config.toml
model = "sound classifier"
dataset = "acted Russian speech (Dusha)"
train_examples = 26041
gain_aug_db = 10
n_mels = 64
hop_length = 160
input = "log_mel"
spec_augment = false
win_length = 400
targets = ["emotion"]
num_classes = 4
arch = "transformer"
norm = "layernorm"
norm_position = "pre"
activation = "silu"
mlp_ratio = 2
head_dim = 64
fused_qkv = false
bias = "none"
qk_norm = true
parallel_block = false
inner_norm = false
moe = "top_k"
num_experts = 16
moe_every = 2
expert_mlp_ratio = 0.25
experts_per_token = 2
shared_expert = false
subsampling = 4
layers = 6
width = 256
positions = "learned"
pooling = "class_token"
loss = "cross_entropy"
head_dropout = 0.1
residual_init = "none"
optimizer = "adamw"
lr = 0.0014
beta1 = 0.9
beta2 = 0.999
eps = 1e-10
steps = 13400
batch_size = 128
epochs = 65.9
lr_schedule = "cosine"
final_lr_fraction = 0.05
warmup_steps = 670
weight_decay = 0.2
Rows from block 3, named by matrix and row number. Rows with one number belong to one attention dimension. Each number is 500 + 40 x the weight over the matrix's rms, rounded and kept within 0 to 999. All counts start at 0. Numbers have three digits each.
# v: attention value (model.blocks.3.attn.v.weight, 256x256), inputs 86-171
# proj: attention output (model.blocks.3.attn.proj.weight, 256x256, transposed), outputs 86-171
v.78:471568475468463545625428537544471519440602533575489521529562397444562613433502584482506425497539435359513441566435579594523511479484472419483514522422569446534547639547360472536590415636545467446523601430477439490532579646501579526492387540507475583459563428
proj.78:451542442435436371448464478542420469543519478341404472422498537418593467579422587512495519544375461541441586606477524241518391549521559632511564478503484448442556506500534632518433432436523381506530502450501563620492418406453553541481479422583579469451406397
v.79:515527526499509457485511548447440512526499492514504510550465407486488495514504490488513518487536505533486479496473554476464516454443526470508491484490490521493465481501460543511540551517483505526514482544506466499475524510484445489469470483477461495474478492
proj.79:532497503497480509510440485506501498486460479526479480493498545502514530467504499508525469517495489501541487515487475560513480513547482544522517520470530540519554557504504457488520459482535531488489509486494510494502532516542510522502522518462570545554507517
v.80:501525398542411503538464555532559481473601492527487548484584456493537552509525555448542414505540426488489422464471548516508451511554418448507476510455545504489513630519436459540547440553506466514513561443471484542506489484466606551545423499499536537481512386
proj.80:428521470457535401445528494536422527546494506335518540468518523481499510507495460465466527488437494458443632580496501425463431530526530565524539520441478423468559444446525540473396455476556416553511504477445532537490499441472527495457482431551568474487409495
v.81:536478467532478471515492540414505505515488499493542527524539436523498444534550480469537498490462465510503487484529534488465503508534473493495485507501512499504531520500484469462535524455479540544550520502487476565495502455536515531498491516518514491483505434
proj.81:485517485457539507471525465533536520532530519490541529532519509494452507461481518502466509515526468478497465505534474571543485498526450478526501491449535506497500478471457530489477503546489506487507496502465517464511472481518489490464422503488514487441525550
v.82:451541526438530502576463478512461557455503523518489491493498463473584560449446488482473465450529467409487471512467525567498516481433559496505507530473499475542479566539433460529568430577534462471516526454503445509498581574461519513522406490492542553506571540
proj.82:475481513471431472474501486518491443488481498466434464505499538471540512534504546515495514545414550539516546572490493420461473572555585545493492469539447463517515516520523522509501491498507430503480483497525541531531421450510554489514500489535491497569447445
v.83:468525543444537497537499550471478526418457510483490493547489414390579586466431528482456497484532506395436486468486553561531556435445522444525500569460516459454498510531480502504640487603507452458475489538553409512436574644417482507520428490530518546494574487
proj.83:429458536473381522542478473557439486468498485489417445509433553486552432588440562529526486515402434588563472541437459438551449543554594580456581377510502517515538507502490527569489448411531484432495471484500584476560454450521542475521580511492525538537490426
v.84:533487441516480512535494449504526493485503505500511541506532469527494464495530510498514453489474475536507474506515529464486483522557463494467477464509499524484555527499510469489524518445510506510521552445485512523513473445534494480512497561504525517476482443
proj.84:490513503497516502464515514508509506489486543489495529471529472507489523513507506499452483499526505483481473493509498541502494488468496461506488506486508493476464474463506549491484477526513503521506501498476538503509493477530518502473472479500489467463498528
v.85:495476441502458530552447404617580540527510538538465506489548538572525434441530526528492425469526453516466482585502525494507438527541469555499524488496549502529518564526450431502473395520537522491526537453429546485572492371481528537501489519497560490501510507
proj.85:523499510508518413457584539501487469552514524441526523471599487476493559523532487482488512567502553474430524501516501422511479520479525477511417568481423439485514481518480544527530534514520428562507538467491487544448515545472521496500430477527414441472532503
v.86:560470434544402447480511517513520430523534479492510505427563516580431417517554503530560491505462531557492500514531440455444437569565394518476494487497523560542503523454534525485427484406483546521544505503480524495555443387559531510547596479502496476521384454
proj.86:513558450494633487449589455493513561518506507482614560533559409489463517378553421500493471504611487412474545459514543565468569411503439432541451565443512394449536478458467472437453582534480515575508526499437420518444503534466474498413381456519554485469539542
v.87:526444415540468500548498344512604514524461533529484509511541485598540395459587505543531433533488469536496406473576561469489410555545431574491487488514512551516504524591472412463459434464481499472509549395485568564534433350568529560449497549509563507454457442
proj.87:482480489516535449458568531516527519548555585395562550544553498484427553514548490457455504565568532478412559518533535434486475491501471431546464461427510469484445453475469523486498483550580466568562524502430486500493536504455485483463445513556457429491490524
v.88:532490545491488444465510557463434485514492512510524510552497503516450479490484444476538597468493488495525575509501484455469527519495491492469525479521528512462512428447480560486460546447523532519515485576479489493489513499523423467522605495457514489562451514
proj.88:519488500490503589532492467482531485451532532571517497495509432526516473500498514532489513478530482453530380469482504623553525463505484469542496529508537552467516519437495483471529533527436611459448517525559482475497477521537512525466446540416501546425593542
v.89:500501464476554511461535532442468475503551485472506479527511502447478497513500534509517476494468480502559520494462499516543497506510493458480488538483493496464521539499529481485531558496497502529478518498502508520485442534530519477489441499501457506530489473
proj.89:483538474526470489473513483548519504499493486507484515507472520519461514466503504490495474469507492523485520522514507513479518507549495549510518466480531542552458478482504458499449502486525482527516499508507497511534530443467471498500509464530536527496479501
v.90:467479499522507567441488477485514512556527467456447482428443512518482522613527585474507497480540501597493535533400478508496440468443514449484494416517462481485492576451514489535506477479506499562521486434422520535487439484477587484475452503531476510494536437
proj.90:472548518520504397486474509491517500515457499552496539486486532482460561415518368510527492463522528495466570510552545474446510504531404573448481596473536473526540518567498423512468526538524487586479570487438481486577575539514445510473566458492502487547399532
v.91:454577505465468470460514692422374412466565431443525481488462469391450591584440486447496591480512537456503572474421415490518557470434526380498512542479493477518497504418555557535520568501534494528483456554528395465444550701497497415552480488458450518577491487
proj.91:455549453441503566529430398464449530472460440541468460487431498534522435459442505535518463426459431522588486515430477545512530489518561601468544512563531501518581532469530495450510510465468535456438512522537510524514435429479570523520588426494607560502492527
v.92:499563492472522522525538479523523485503519478491484476489480529438510510536460519527493493450507489520459504509473498528510488496498511521478511525491466487534467557514508495558507438484507461510519497430488508457514478500508573530472488488482517504496496507
proj.92:500497525564500465484477522475493499527498531505480482456514511509496519503528479524505471511482508559461566492504541456470509514479482507506455516518499478479559471531486453492484502510514457526504540494525493510493524498451496497519515472518453470504480479
v.93:470485523514517520484522456478536486549464510444449486476449498483488536499449516506471438493520544532462533522442496530502520466398531543520505467520469516490465488486527525511521505538482490506483467509511531487489492491485524484493509479525489485477515498
proj.93:482511507512463479531450518481464518565557487572430530521501488560499489493525457509563480511521476523538532487520542448484511550502455524486503541479523487541526542584467430542466508516475478527479521475471444484558541530484449471488528514466490512562472454
v.94:509532469490487522491493565471497472502530443501515494507484428376539591568496604487523490538528482442489498441450539531493525470443479380520470535459479487451488532505472527527591488561497470524493531476520465543434507608441533498515409503504445543446558422
proj.94:428530505493525452501485500511465510454473479437443517502473489512508509514438495484481527482441465572494500569494486459496480503539510593497567479462526488520512533481484484510497498469564452480531480507477525512547535466541477492474570461565573497527443523
v.95:520507533483541470519512553531481534510515499551481483521486471474509491472472508498490511477527497524488514558438518515515557480497533485495521542480487505507480508500520499493537450505546512489514481508504507476518531510398454493498483480502484482515498541
proj.95:528508522523475494473484468492474484465475474468486486502505575492525525534483534501463513523458492502508525444458447484501468486512557483493502535497483547466490483492493481487487511455443490495521499527540501532434531538509517520552519503487511528483509469
v.96:523519509463496513538459545515491531452501535526501492532544384380583605478457547458515482510544464398511483526467559579516530459465481381531488538474533467470536556567437536527632477634548501485500570470518426490446554650482532514497401478484490565487537420
proj.96:454540486501405453478483506517449501495474471439418471491443526474519443559419555544525519470426455546492518571460478392533445517519556595511566464464503487491554491486514523565432408417509432464498484488505553542531493427525554506499505490558575519486424453
v.97:534470507536480441514453520515543528499512504500462526504515508544523462503492479475487490433493469511486486491480541500497475544521495527509512534490475519482509495502489492487499460459548518515504491477483486546515536489454494518476456471443521500445471465
proj.97:537472465456506618501571478501464534506459462452499479526534493492465506528449513480476470487513493497528478493453424527497515500509488442518489445504492442487512487453516479498526532520491504521543472478513534497510517483514508523528511519518447478523499532
v.98:567437475555505450482528373519575563591436543513456529489476588617490357495554493556497458522477459632492531520520550447481449548580478613507494425509482532526491485458536441451399480395451538489498516479491555538553470293512512557458555511529532435505478514
proj.98:580478493536555484455567526477645461511482549555570571511560495466441605455583468427425523517587617436424525434612530562433521506445388389553395519485487506511406498585492481528549541577548491566525512509496461472414501594488453438471471520477393448472500543
v.99:472507519506489482447511525453444462525502474499502498507506519562402463494537471465502565475458516503529540502506430454474489510487503513474510508539481519521496435455529555466424533401501532515504469542518499467485479465540439461504556469488473480545429518
proj.99:541495496472558544555539478491539487464529541565540486495481443522494492449545514527511487480575487502510435461499516643565536472477452483474511500491530487480513485499520447467548548560447584457476501526505468464491547525556504528491480547445477507454553571
v.100:521451528493628470541512377535564553480396635528493524584516493543576461395474447531475442522473528519452448490568559499486508489474525595518470558484534532491446467570449489485527461547476488435529496538555504530525569475441426566518506478518561477453510519
proj.100:525419518526406522512504531507465497512576499497483518511508499500538485582491572513433524553483481532544460514502427515563460452484557402518510436508437494518459490498530535532504488407494494493511476462478497466510463548558575452534472588482441518532531497
v.101:516535483504408509503473573509508496555570416490476483412469517430486564600460544457519501439515435531505536513413501490552515503480475404493554482466500484511522624443499447590499420480559502541516508369417494484511450488476631466500453490511502520522519483
proj.101:475524439499539463430530497477504520498485471434481513459488521485489522444508474500563478486464545516443603544519520432442493543509478563501438581524491412497551471559527461488514468529493446545461541519519515570505513507433440529499551374531495465483443507
v.102:482562558490461498523522547469511504493512430501517493487473503440485529564477504477515592414534515491485529489453534489464524499447495457475533525496502498512522536456521498496505480487490496522467490476449479485525485545514556529478480498459543508505518538
proj.102:481492465540490536465479441510438503514452460496436475465446500535507504472539481524552468550504518503519548561533499468489540518518492562498458522488452447488543527527514445500490537487518525509497528536555568538491502493482505536533528450461461479517478504
v.103:518504510445513459506484493511488521497509521525466478521498506480500498477470507521482509503517522508502535549473517504521488486438498529522521513521497534527467491512527518516496475496505499523511451510518544470473520543468471463490496455510474444520521524
proj.103:515493526539430469528531517503470482476526503463480527480497532501520516523495501495534481522474504552489503464489484481510477501472524481497483532489495476498566484557507470491511477539471527506506534466514470505471514525491513521537530550452454542498500494
v.104:515516543504529453497569533451471494501489550528511503579505480522485463449539463499514534496568536469495484500535496478475539489467500499535482546490514510501478453479476543451495558492472537514494484560547416524497572529473427490513543487496498474488498487
proj.104:502516485458467560528479476517494518493513493561537503529500504501508483504469558521457535519444453474509454460490439576561480517544552420521539469494499586492498548498546516461510510460459528479511430461510534452490465497558547496479465556494559576516550506
v.105:525454420502445548548461396593529548560484542531475512470504481534520463482520552539495375482526441532462483591515547517504431524516508555491481445513496506518520584517434403498466367477506489475510557396433563527550478372448585553444432539501534525463559444
proj.105:532510496537516377419536551491534493507494465398505544456594535449479565532547472449460536556444585502387608514587505362408502542485481484520435556463439465485465465589466523523518484564551373631511507501455488545457531532442445472500530472553402447585392465
v.106:581467412523421481496513502527541459542570543512506479487580535589418401496593559484557473500500512543480473544534475420453430551580389522481506431509588539538511521470518514475415449443485534508575549465483546528566477356560580527515583468508536455514454474
proj.106:467579482443629448417572494485510543541533499485621593487521457452452546426552439469430489522622489422484576469561523511472509480501457478563437604392496438444537444437482484463416567519499498573496505472448447555446486505490498496428355429519546499431515537
v.107:478510481505481521511498463515524485474521485508480516433527528483512494473475508538451478492476491498523531465548479494523461504560492518485505528505531514512515515550488471529480433481552466513501510480478535502521451460519529536495514487504561479515508504
proj.107:509501498519551498500532528482499506469499526462507497508529458510474446511509496457512486535490540516491500545484518487469530499457510492484439489528470454495493482491505519506521506513521488506494526506516490516492486506426524486528475475494456457505497500
v.108:516450497496523494476501475464558503489504486509525526519471440488518444487506542449523489478508513515525436522529487454475448501402500524494452510549481532474501501507483508446507525477467538525476499519549491517462515531513510500491463538471468509444481491
proj.108:476547489484504514516492471556507506513464530482517508500494529483462506450528526520511479480540480501487447480491496608521496496566461520467571422382553508548477522512480461554496501521535499508509474479428509460545513493543474501413515536512553544507469505
v.109:485489455489523524541478481474487495489526488509490486497479481500495472502556524535499496482487490483484501467521493485464484509482484521499500508542512482479513498504464502475495526453508486496514512521494506535508469482570539477458508521493509519498512482
proj.109:479500496513506500487484517525532494477486528524539513479530436498479508460523461488491490542550536491448456527519500507524511487518489504498496513493477483465550508488497494550530481539508524516492496493464487482521474497492491512469483527513492486490479531
v.110:483570462457447490546492629472461443430601522522536495523600385386505596474462511433526508501494523394506470512497484532481527479469439360502510604458558490489527581555468568534605499615539456492507543550501423480445516702544488464550453477457416564533529453
proj.110:458537438454477490484433453535360528503530464391431489493456526531536385493392556577534487471477354530544524582432481425582442500557631587498577461463560444458639430381526553444397443429507484468498513465480542558525508388474551598528479443558635550443454473
v.111:509478490540460508498466469465524511508477534492467487453470474487557481552510499499505460506526504527500458443493536522491453488494477507496478483508507553499501523487467469489525509470484491530520540416505544536481465447520558525457470490523497503464514488
proj.111:490500490539526516488505523533510524515530486537489490547514488489443521475519487414548520494529539488490537516534509462531500507475425516481525538475514491526489539536521471510473485524546479516490497472460506450539545516524451469511503450509510475540490484
v.112:470556464448472522543495623469464459438570477536511476526572378373529626471470555429509483543532476352496442486520521577516518465444446350497495533463539475486510578551427569511640491645535475517502573497466446506422560721503576499519416522510442590485534391
proj.112:425568462456450428532424454557362531503488477381403480481432534481569392597394556553482508478427395568520541604448508385541432542532584635489625441465542421470590483412512531512416423457554442494510501468473542546591474394523531553483513415560613552505456477
v.113:502496529545501452515518571476455503506482532491490521556476514488503530509484525488494529490519541478506517490434523508484519463499522516494532508498540530478487528457461532506497490485514495501536467540499477480497555527438489465521509485494512499515506492
proj.113:515465504496490540528445475489459535480475477526471465477489484523549480489483524490511501518486490520510496493502529507545477461514494495533501528519493515520503491510504474473531509488470542524500534478509531502455520455538521528498518496487493517442518515
v.114:432544540435568550544464544534431546461507502526522479499489431391600642473437495447453484457594452362514489516462510582546535420402562429502493510473522414473529602540395471535586468632539462481494547477483450469470573672457496487490377495476498574496625459
proj.114:491510522417396444486451468536456451506476467446355432479483578459612472564392534565522465515364486619494489580457528403490426597537577628453548470552459457528536525542537557557513444473512435478472460455539549520563439409493550508551576497541496511580387449
v.115:489509514470501504581477516552509510472499529526473501506505459474551513461476531529492452501540459488480476512516554518543493512540477494488482568468484498511480572556514424547542451588478473476493524468474475506557545485480569557500431491522521511531533486
proj.115:507444489531501461459534514491470487515518463402495502496513538520532511541508540505487536512428503503479561510487456399483481514488538506511499467531471455468484470513490563511464438450511456531526481527513539508453492484444519501520486434513485473515466458
v.116:512435492533518493462514397549565539562454522479490520500441554587487413513558507533503421520492512571508516546536533461504438502550498609527452448521465510513517496496536377468431495404454536532509495469459611528533425311504546503472524525500534476479497511
proj.116:542515512498545459493558551501596555530465552529530553522585542487438582445599445454460452525547559461384505444606531611419536540431373422527463525487508548528399474595504493528535537589558488570509525499448399440474571559500437447460507538511365427498487555
v.117:497516505488504487476521554446454515494499495490544526502495499523473486505503490469503559500501504471498549485500477492459540478485522508498537492548489521518492463484481524479453541477480530482480486525508494492493509526514447459492524487500514517504472519
proj.117:475512509486507574527491469507518536495493546540514475515478452512488488452519512539510455500545469494522448485504525552504510479518499492470515509499478508520540497492502487518529548534481547490496501502526518491519479467551533528478482546470548524500514535
v.118:445538489468462487516509564502453506449529488488520481506496529475512573488431473453519487472491507493503524455464512517535529452483495471516528531471499470484502536478499506536498456552489479523479478514514457489512529520472568506557494463486497479530532519
proj.118:483501502498521515473473484472463491527493450458493499497489500518511464489489513516516488531427506525537532532504486442480495525525536505453505505522468440495530479482514515491489516451482431506487483514522551487485490478489494496581491441512530526509457480
v.119:483557519493437491517546523448540485526507448464488482424469516457503515568490509518500508462550521515531500453501484452488475445445497499525499507512463483480523524497482523503480515475471494530477501492492467504537457545562551521423467501449485509459525505
proj.119:472505507530528536454462443531485505520479476496482499509498467506483494446539442479581455505553483494460542553503521486450549516553440548452491498452510475530524558496504466518481470488547534509468497500493534476511536426475485489481521469506542497590491481
v.120:545472430524366453505514597468525408508573477506502496433571429520419479527586536481543517566471537513482493497534483441456438527567377439468533486532537536509515513470523575499506506463490527533511558498457503516527468469586557491516557488474474476497391485
proj.120:438520465496611503465520443503473557518531509438570552516511436496469451462476468494511502465589462435498540509519517485499528443495504479555514539422563438443561443408483493432400497509533527534538515507457498533473550459461477540407398446493607477415535507
v.121:549449456518494501501472426500549499549472516526498497514536467568512413500541514495515458501468494530493491516527500488477463553543487569517449500495509513509521537502493450478472467448507506510525516460468564522504453400537516513456525524522524484447485483
proj.121:502507504493530497503577508522571507534547561509548527503545476493451544449515495484484445505546531490473485541543515561523489531496439445512481529458510464535459475515464497483504538553545496540491548493451465495498550518491495508469479506507447478483496510
v.122:555472441528454534533471456531546493501489483494543540533544444525515434504561506527524456518491458520477411450526530471491438555551461503511459496476522532515520503533494469441561534471478512502487524456475508558463463446552522556478482535493519514496478457
proj.122:490526497491502497474517516520534486519497538470522508514537479430474528485467508485452508476520527481459525532520447523543490482526457493531501486459517502519487509469483537500479475535543494494525509516423533485517502462544530452451446482554509503483474501
v.123:571448419563434437431519443449589456550500496476511530481523582607449366536602479547521487489454537617469497487561477447478421550583439569457505450526488533525475429465587527437405501377450557527520482501533560537530472304584491523489652516512546420509424510
proj.123:551516471511634511490591517490518564531520528551629578518534447477408575387568423465463508499626533404498515421571491623488581448468425417549409561444528485476469465503466441456466589545516538571527495510465444506421514580492452473460419509478438496460528553
v.124:515451479513548578534510400499557483528443560483461462517496474542518542467494520574467446568493492532509426485531547536499434497532500575510449427512566506482457467563456492474504532533424516460535557479541543503510473435538541551476521551560492501457549499
proj.124:488462542508507409486463593528513520535526555559554539486522465495494510541498493436512569544532499501456522511511507423451470491473509452512551523486483545498454509499523503523487393513520458494509502505437484473529483556491431449525465496511465482497486484
v.125:492462494529511478511509441537537486513499557518522483520513502551451436443537484535495508516458502485490474532543522482478471493485511564493490471522534502524517467498485506470478505479523518488525542493475527488494511449512441502488526530473515490504479500
proj.125:482525505473505515538491518480496524523523573534510520476502463463510521492526483533499520507524506500492441495533511541574510470508491441533476488484500488448488487529489514509523519537463541512496510494453475475481491548538507507464461563486445469427514520
v.126:461560575443476476511514615477461457434541456495515480516562440389520587499436473458498550520498511382521524477494478534510574441478540403510516596516557487489518495523493605528560546574526443497477517584518414457459526705529468418556457503471450550523501474
proj.126:484490463480451546535466441500374506495538436495457446485429528542546387567407595563562480449419399556570482539368477470578484475523600571493556473535527460470587466421508501502460432472461526418508505511540558524525467442496550566504535464522580545468528511
v.127:515525462508412484472516521475518470536547441510508538451513485495437456597548515436548555488471477550491546499490438462504448534516477480449544460493502503476532536417538477523455478426505556545513515484449575494475415450576568462467499523481513495540445492
proj.127:500573482504565484483534467511537513502454489478557524495486502530477526419512436530510498488568514463456540484543531563450542516506456503513454542500517458509540491515479478485523536575516495528518532508493486514514565506442437535451510429500494467458488538
v.128:513435546555491537542433438559528439418459514542497550604530494533482466429523564497538490548490494464578405510449555538531518458481543544532480447546483473521485494529490528492547524457472456412558456481488476486492478501448554491552559574514483543560468434
proj.128:549505484465542491476543503467408588548542474487577526439454474510459510533485504474447534481554446472513513472487418502547526470572475480539508536451529526473525533444527467523502488525549515512479512522472509544479527491519487502435472470444512498413557481
v.129:534493547482462508515477508488510438443417466503421496548523506490524551520465497530534475528473511578462433459477548493578518487534533513499503427598497510468493487564435487504503511454443441555551463455491528469460427463503533504548540528526486515490485501
proj.129:576484479476561460528445489455447486542565552564524513401439470524521471484499530476477531431565472463614504481491439578503591509431495547492542544470461478445497480487540487436474526486502635437445493575561468494559506531549477482499520530443486461470579550
v.130:516492484494490468513504488500495525468532530511533501476476512492476488506503515510483479469512524453545543439496478540460492509519493500516516515482506518498505505501497488448497492541491564481500495535485480502512571545511444524487472502484527485453474515
proj.130:446507531506491532478529537526506467524471462508496445547528497512476469520518480502542497512468499450473490500506493432497452507498481481524468450476506473508535563502519496539514531485510458534496488464493551490485473499479556488521514458523501521552489439
v.131:516592476416506477423536494412478519607460422471419491424452474459565565553441453477506487431585467578376562468565487456493483535453456555490496523525506485477525489506486442490444514551511520648408548431520550493433493439490445571480504414528527435447478518
proj.131:506491544587453541542384498561539455433504577553471421538480522472470513520487504522479506565457556564579409535509501580547547570528508493484543474555439522536447450553506531462526525403444538393498482558507500420588482496521555457549512598506442567567531594
v.132:527401606595494467492525533537485489501493544479549587621533633556394456493542521407464525576395511466543391529491544533444505482530602454574483464528493610527359504538497513471491481481517439442584405529461467438559505503533508463483609586534422499542547452
proj.132:491585404402488417483475447544500551495593462533512501402433430440513514483440513553445455477510372480502590487481441534503496494483480541519504546354541432440607490403557472438481499503456516524431509419469495571475532499501494568450417401534625501459421478
v.133:504582461428483464468509495419474518524459455482411470428491468450585591527440415526524480446567491547428564503527501463489509550478486527493462558506497419485604508503488501543472538551526548565397531461531570491469441491450453539472502413482518465460512532
proj.133:534459558577434486545434548534536453493502541530502485545510554494487507492515524472486493532501537538568395493509502564530491488472544505454530389572503585533393516521487501457502491421429568440544454562513458416550471499550510450504508609511452543536574540
v.134:470560417387547518463516476433476551573588458520557477360461431450500532514495434532511574410579519493513596480496426448472495526438424551458489568443462450501626503435514453480484509515503644500372530514535556533482525573436412548456369398430573487484537495
proj.134:460510532540420512478518498519621472476381538478433455573600570467535535535530522471521478617491649543376480540562545487488448567560464483431487429544492623569389499579446509549523482456499486519545500530504521420496445426494558407542543589556424531590400523
v.135:502485476473507513485500516473501510477520485478509471438469503459492540507502501496500537514507515494493533505523537496476487508488523459521496522485501540485486522487491512489500464510520505489504530513474521476517497549540529481463454468484534498490530485
proj.135:521524522534484479487495524517552517529502493505496508564473565486477473509486509509492479483562496462437472488424501519501485518507446506519499456477457449525542500497516502533480496523488460509535506433490463484490503536499524515532510531521489506572431508
v.136:521492567502501471467550523509470522540476497482480540543486531499477519513534503458507501529460528517389465498491522486482491507520555531536492498515492573464439449581447437544466490500549486547463513452490520494471461445554494481451543521536488474454505495
proj.136:521497459522489437535455511527548482472546526511511460484467543503495521508442478540446452473463492521553512479502473534517548573471501512515493458458468495476518472459537489458499516461435535500462514522518470473525522490489505532540492509506527497494462537
v.137:529573448417513518498468503500512501513489492537421461440506440458590575504432469575537484451571516570481540422520508459575494500527477519450505494516500419534616473461496508487472501475463544616458539452512538552446498457493497491524445490485565472499483537
proj.137:521457605574519547527461545440476463480419548497496516497512521538511465471537523494540515506471557488555464532481498516493573491485484464487524485592465541535433461570453502502553488506557552422549456572552528459549488490496501471568585538519406517560539533
v.138:489511465465525523480487477471470486487511538527490518461458511500509504498522439499531504453501491466489517518483521418466516564488454561537409512537467433529578465478547502487502525541500522474483536499561532478502506518442466522518509450456524510521526519
proj.138:475530511499486506508484539506503520520513463465502510548509498480539489514537563559500520521515465520520443529477517545505495459488548451502547399485521584502379494539473541505461508455505508481485479517428470495509491523520540498456440568502479532499499498
v.139:497537564528465489501496527483511457476460485481423533527522459470551568522491504525477493543499494569443514476535494538554536466498518496471510473550536520471450487539478515510480532482484451570532474483499526496451450444522499489503523517556502497482484515
proj.139:570431511487538491555455493467494483478562548539515509446473502518499459491488485475525500447553513477565474482472531527504549517454488555505518550540437430510532469493489524483512495501443564434487524514600471467562533498511464458525510501437489465450543505
v.140:486511491513490510523513529481497505476498475510500487502529479502509513499485493478456516511459477497490481454541526551494495486466551500518506493506510549462436520508507520480480471453490543559506456500485470488507556504549530516509472466530560507501488505
proj.140:495503483496537506450510467478518488506521489496502478504458516534520466433498477504525450491533522497474554543479545510507491503511465524522526511500444452515596467512493500489552510540530449471504520444580509504519483511481501494518548502538444459517500515
v.141:473576431425560550505464516475499494503542482525492448451491392475524515495439465550481506453582500476554578503497460471535540478477438480473484542498458399543611512426515518486534515496473534518463514492547536540476495512444523516565357436425597529508527528
proj.141:494466560525479523496516525486521495517393534482507542513544570492510493520558544492554504534496515502462483491526565458491490473520489473511495488530473568539428530556468525538506480526537487514556494535483487491506493513508522457503569550497404520487512515
v.142:504503556517479523482517484486491468507488522507450521540511534468523538514520488490535463527456440559436482536530500498536478505510530495515491527553506483468455484554473505519503515536492469513494514510501556517483407458519494502489552510509448480504515515
proj.142:589484475497523433536499525476485516492540538495492502468478514493541497567445523530515508456510489480546480464476519525539528516536509546508547512479475511533481452493538497465492532469479570436464506475489477483533519561533453488511464497464513528447487572
v.143:483591451406518490497458489457485486543505479516484422412498418450523545529461441504514504450556466511512584503519459479484510543483436532447502566454496442525617484480551487488507506546487568515414548484534521519468489499483472501523417455457553471472537527
proj.143:465473528618480499529501549491553475496492566480459511561541589494512519502561488487552501560499586522469403486515573495485454500508540491494537473590466569496407538557481479517468438477510491484606469538503491448500482502475504429507539578536434526536507480
v.144:479485432457540531502512539478482533535573450516572483429475443508496463473491483524491555448554551466531541470530478495446501536502431533483488557442482509518566510470515499486515481544503625494430548509534504537485558613431437500516441434424536535478547502
proj.144:509500519514457521461506486539527507546430499475513498558566553489481526497511477463471509536536562503414492488478503463455464500537516457484465446493546535479474542504462499519435465461490469572544498497459521486484439461484551472520513534550521512580430483
v.145:484488486442541506443559526454482570557548467484558493428495512493442517549474468501475598460495531466511551526498445475444480524495484492480493534442506519501497538477507482521478491525568538498459514525504535521482556539525437481464407487468510486479568499
proj.145:444514506520451518504472472547581511508439506489444485570528595468525486471499517559489410522422559522428523525554531511405488528535504508460454480482546517515485475524472511502523487501425425540529523485515516513488478454484550499531553479578509486540394537
v.146:523411555596472481510549501530494491475467521481580566602513591563451450483567550432444517528421516425525423509495488530490474467528558462577525490497498625507374534515517502497500435476503448438603452543472463486548546509542522466459566560507457497526536459
proj.146:470563414421516490476523469539484518575551451495498485453494458478483513499435472538442454495504432496454577476483453517474475485478491539506466495401501392423601501434507520419478548539494470552442492404484498571478492480492521549466449402522620467486435448
v.147:485512509509489477524519509502476500513521489490468457501483480480538488504504471513501499510493471490470503534517507501512498501492505470482467512532514550491496547526503513504511505529504530480480510479474528462492518513543497502504462467492531502491529512
proj.147:527513512509536468457512504501522514558502497497544507485472532509475474497496530531512449488541532476481483479451546484498481512532491525498532487431473456540527450498491507493487505490509507481529535454508466496523503530511495509494500549537508500528462496
v.148:503506561541481510486490480541489481434434501534422501565535507488520519515478551482497450544474463575450462488507589535551496493541549555521518448547520489491451457520428507506506527508465424495550469455472482483504454443521549509535607522567457499541479490
proj.148:552479511495508471546470513484425472510577524498572509416423453509531493473481471493481559472502462468616463464468476525547534498459517520516544539513469468465508510491518511439425504478529564450471512550524486477554483563516490519473456524437509509452569530
v.149:515508490493530494514512509504454563529538532485536479532461453521447481504592559456534517492513486456475548560475524529444475485500511525526473542459493462518517478477455545511535487541546534445464524497515528513508500503509502470480466514454524513525533462
proj.149:485560529484465508491493553522496529494440517506512522566516577475479536503478480561443476518478494494468471439481534494540475475551510459499518484476538501546488511468528474518475505512506444506572505451426448485451516578478486540504515504540528572531469516
v.150:469488494536511478514501529520484507502534505529504504500524470478490481525520510475450570504481474481536482474518485546488482443482570483519503482465494522534475522444512509497440495469436512561535447475458478517504505499537555524493452511523550547530478492
proj.150:513525531449505551448541484491498557464465462521489506509464545535483491444510498533562438501528536494468590542468553497487493514487454557488511544501468498493545425556500514542597481588549441501515537496517498550498555494459477472507521500586524472539492510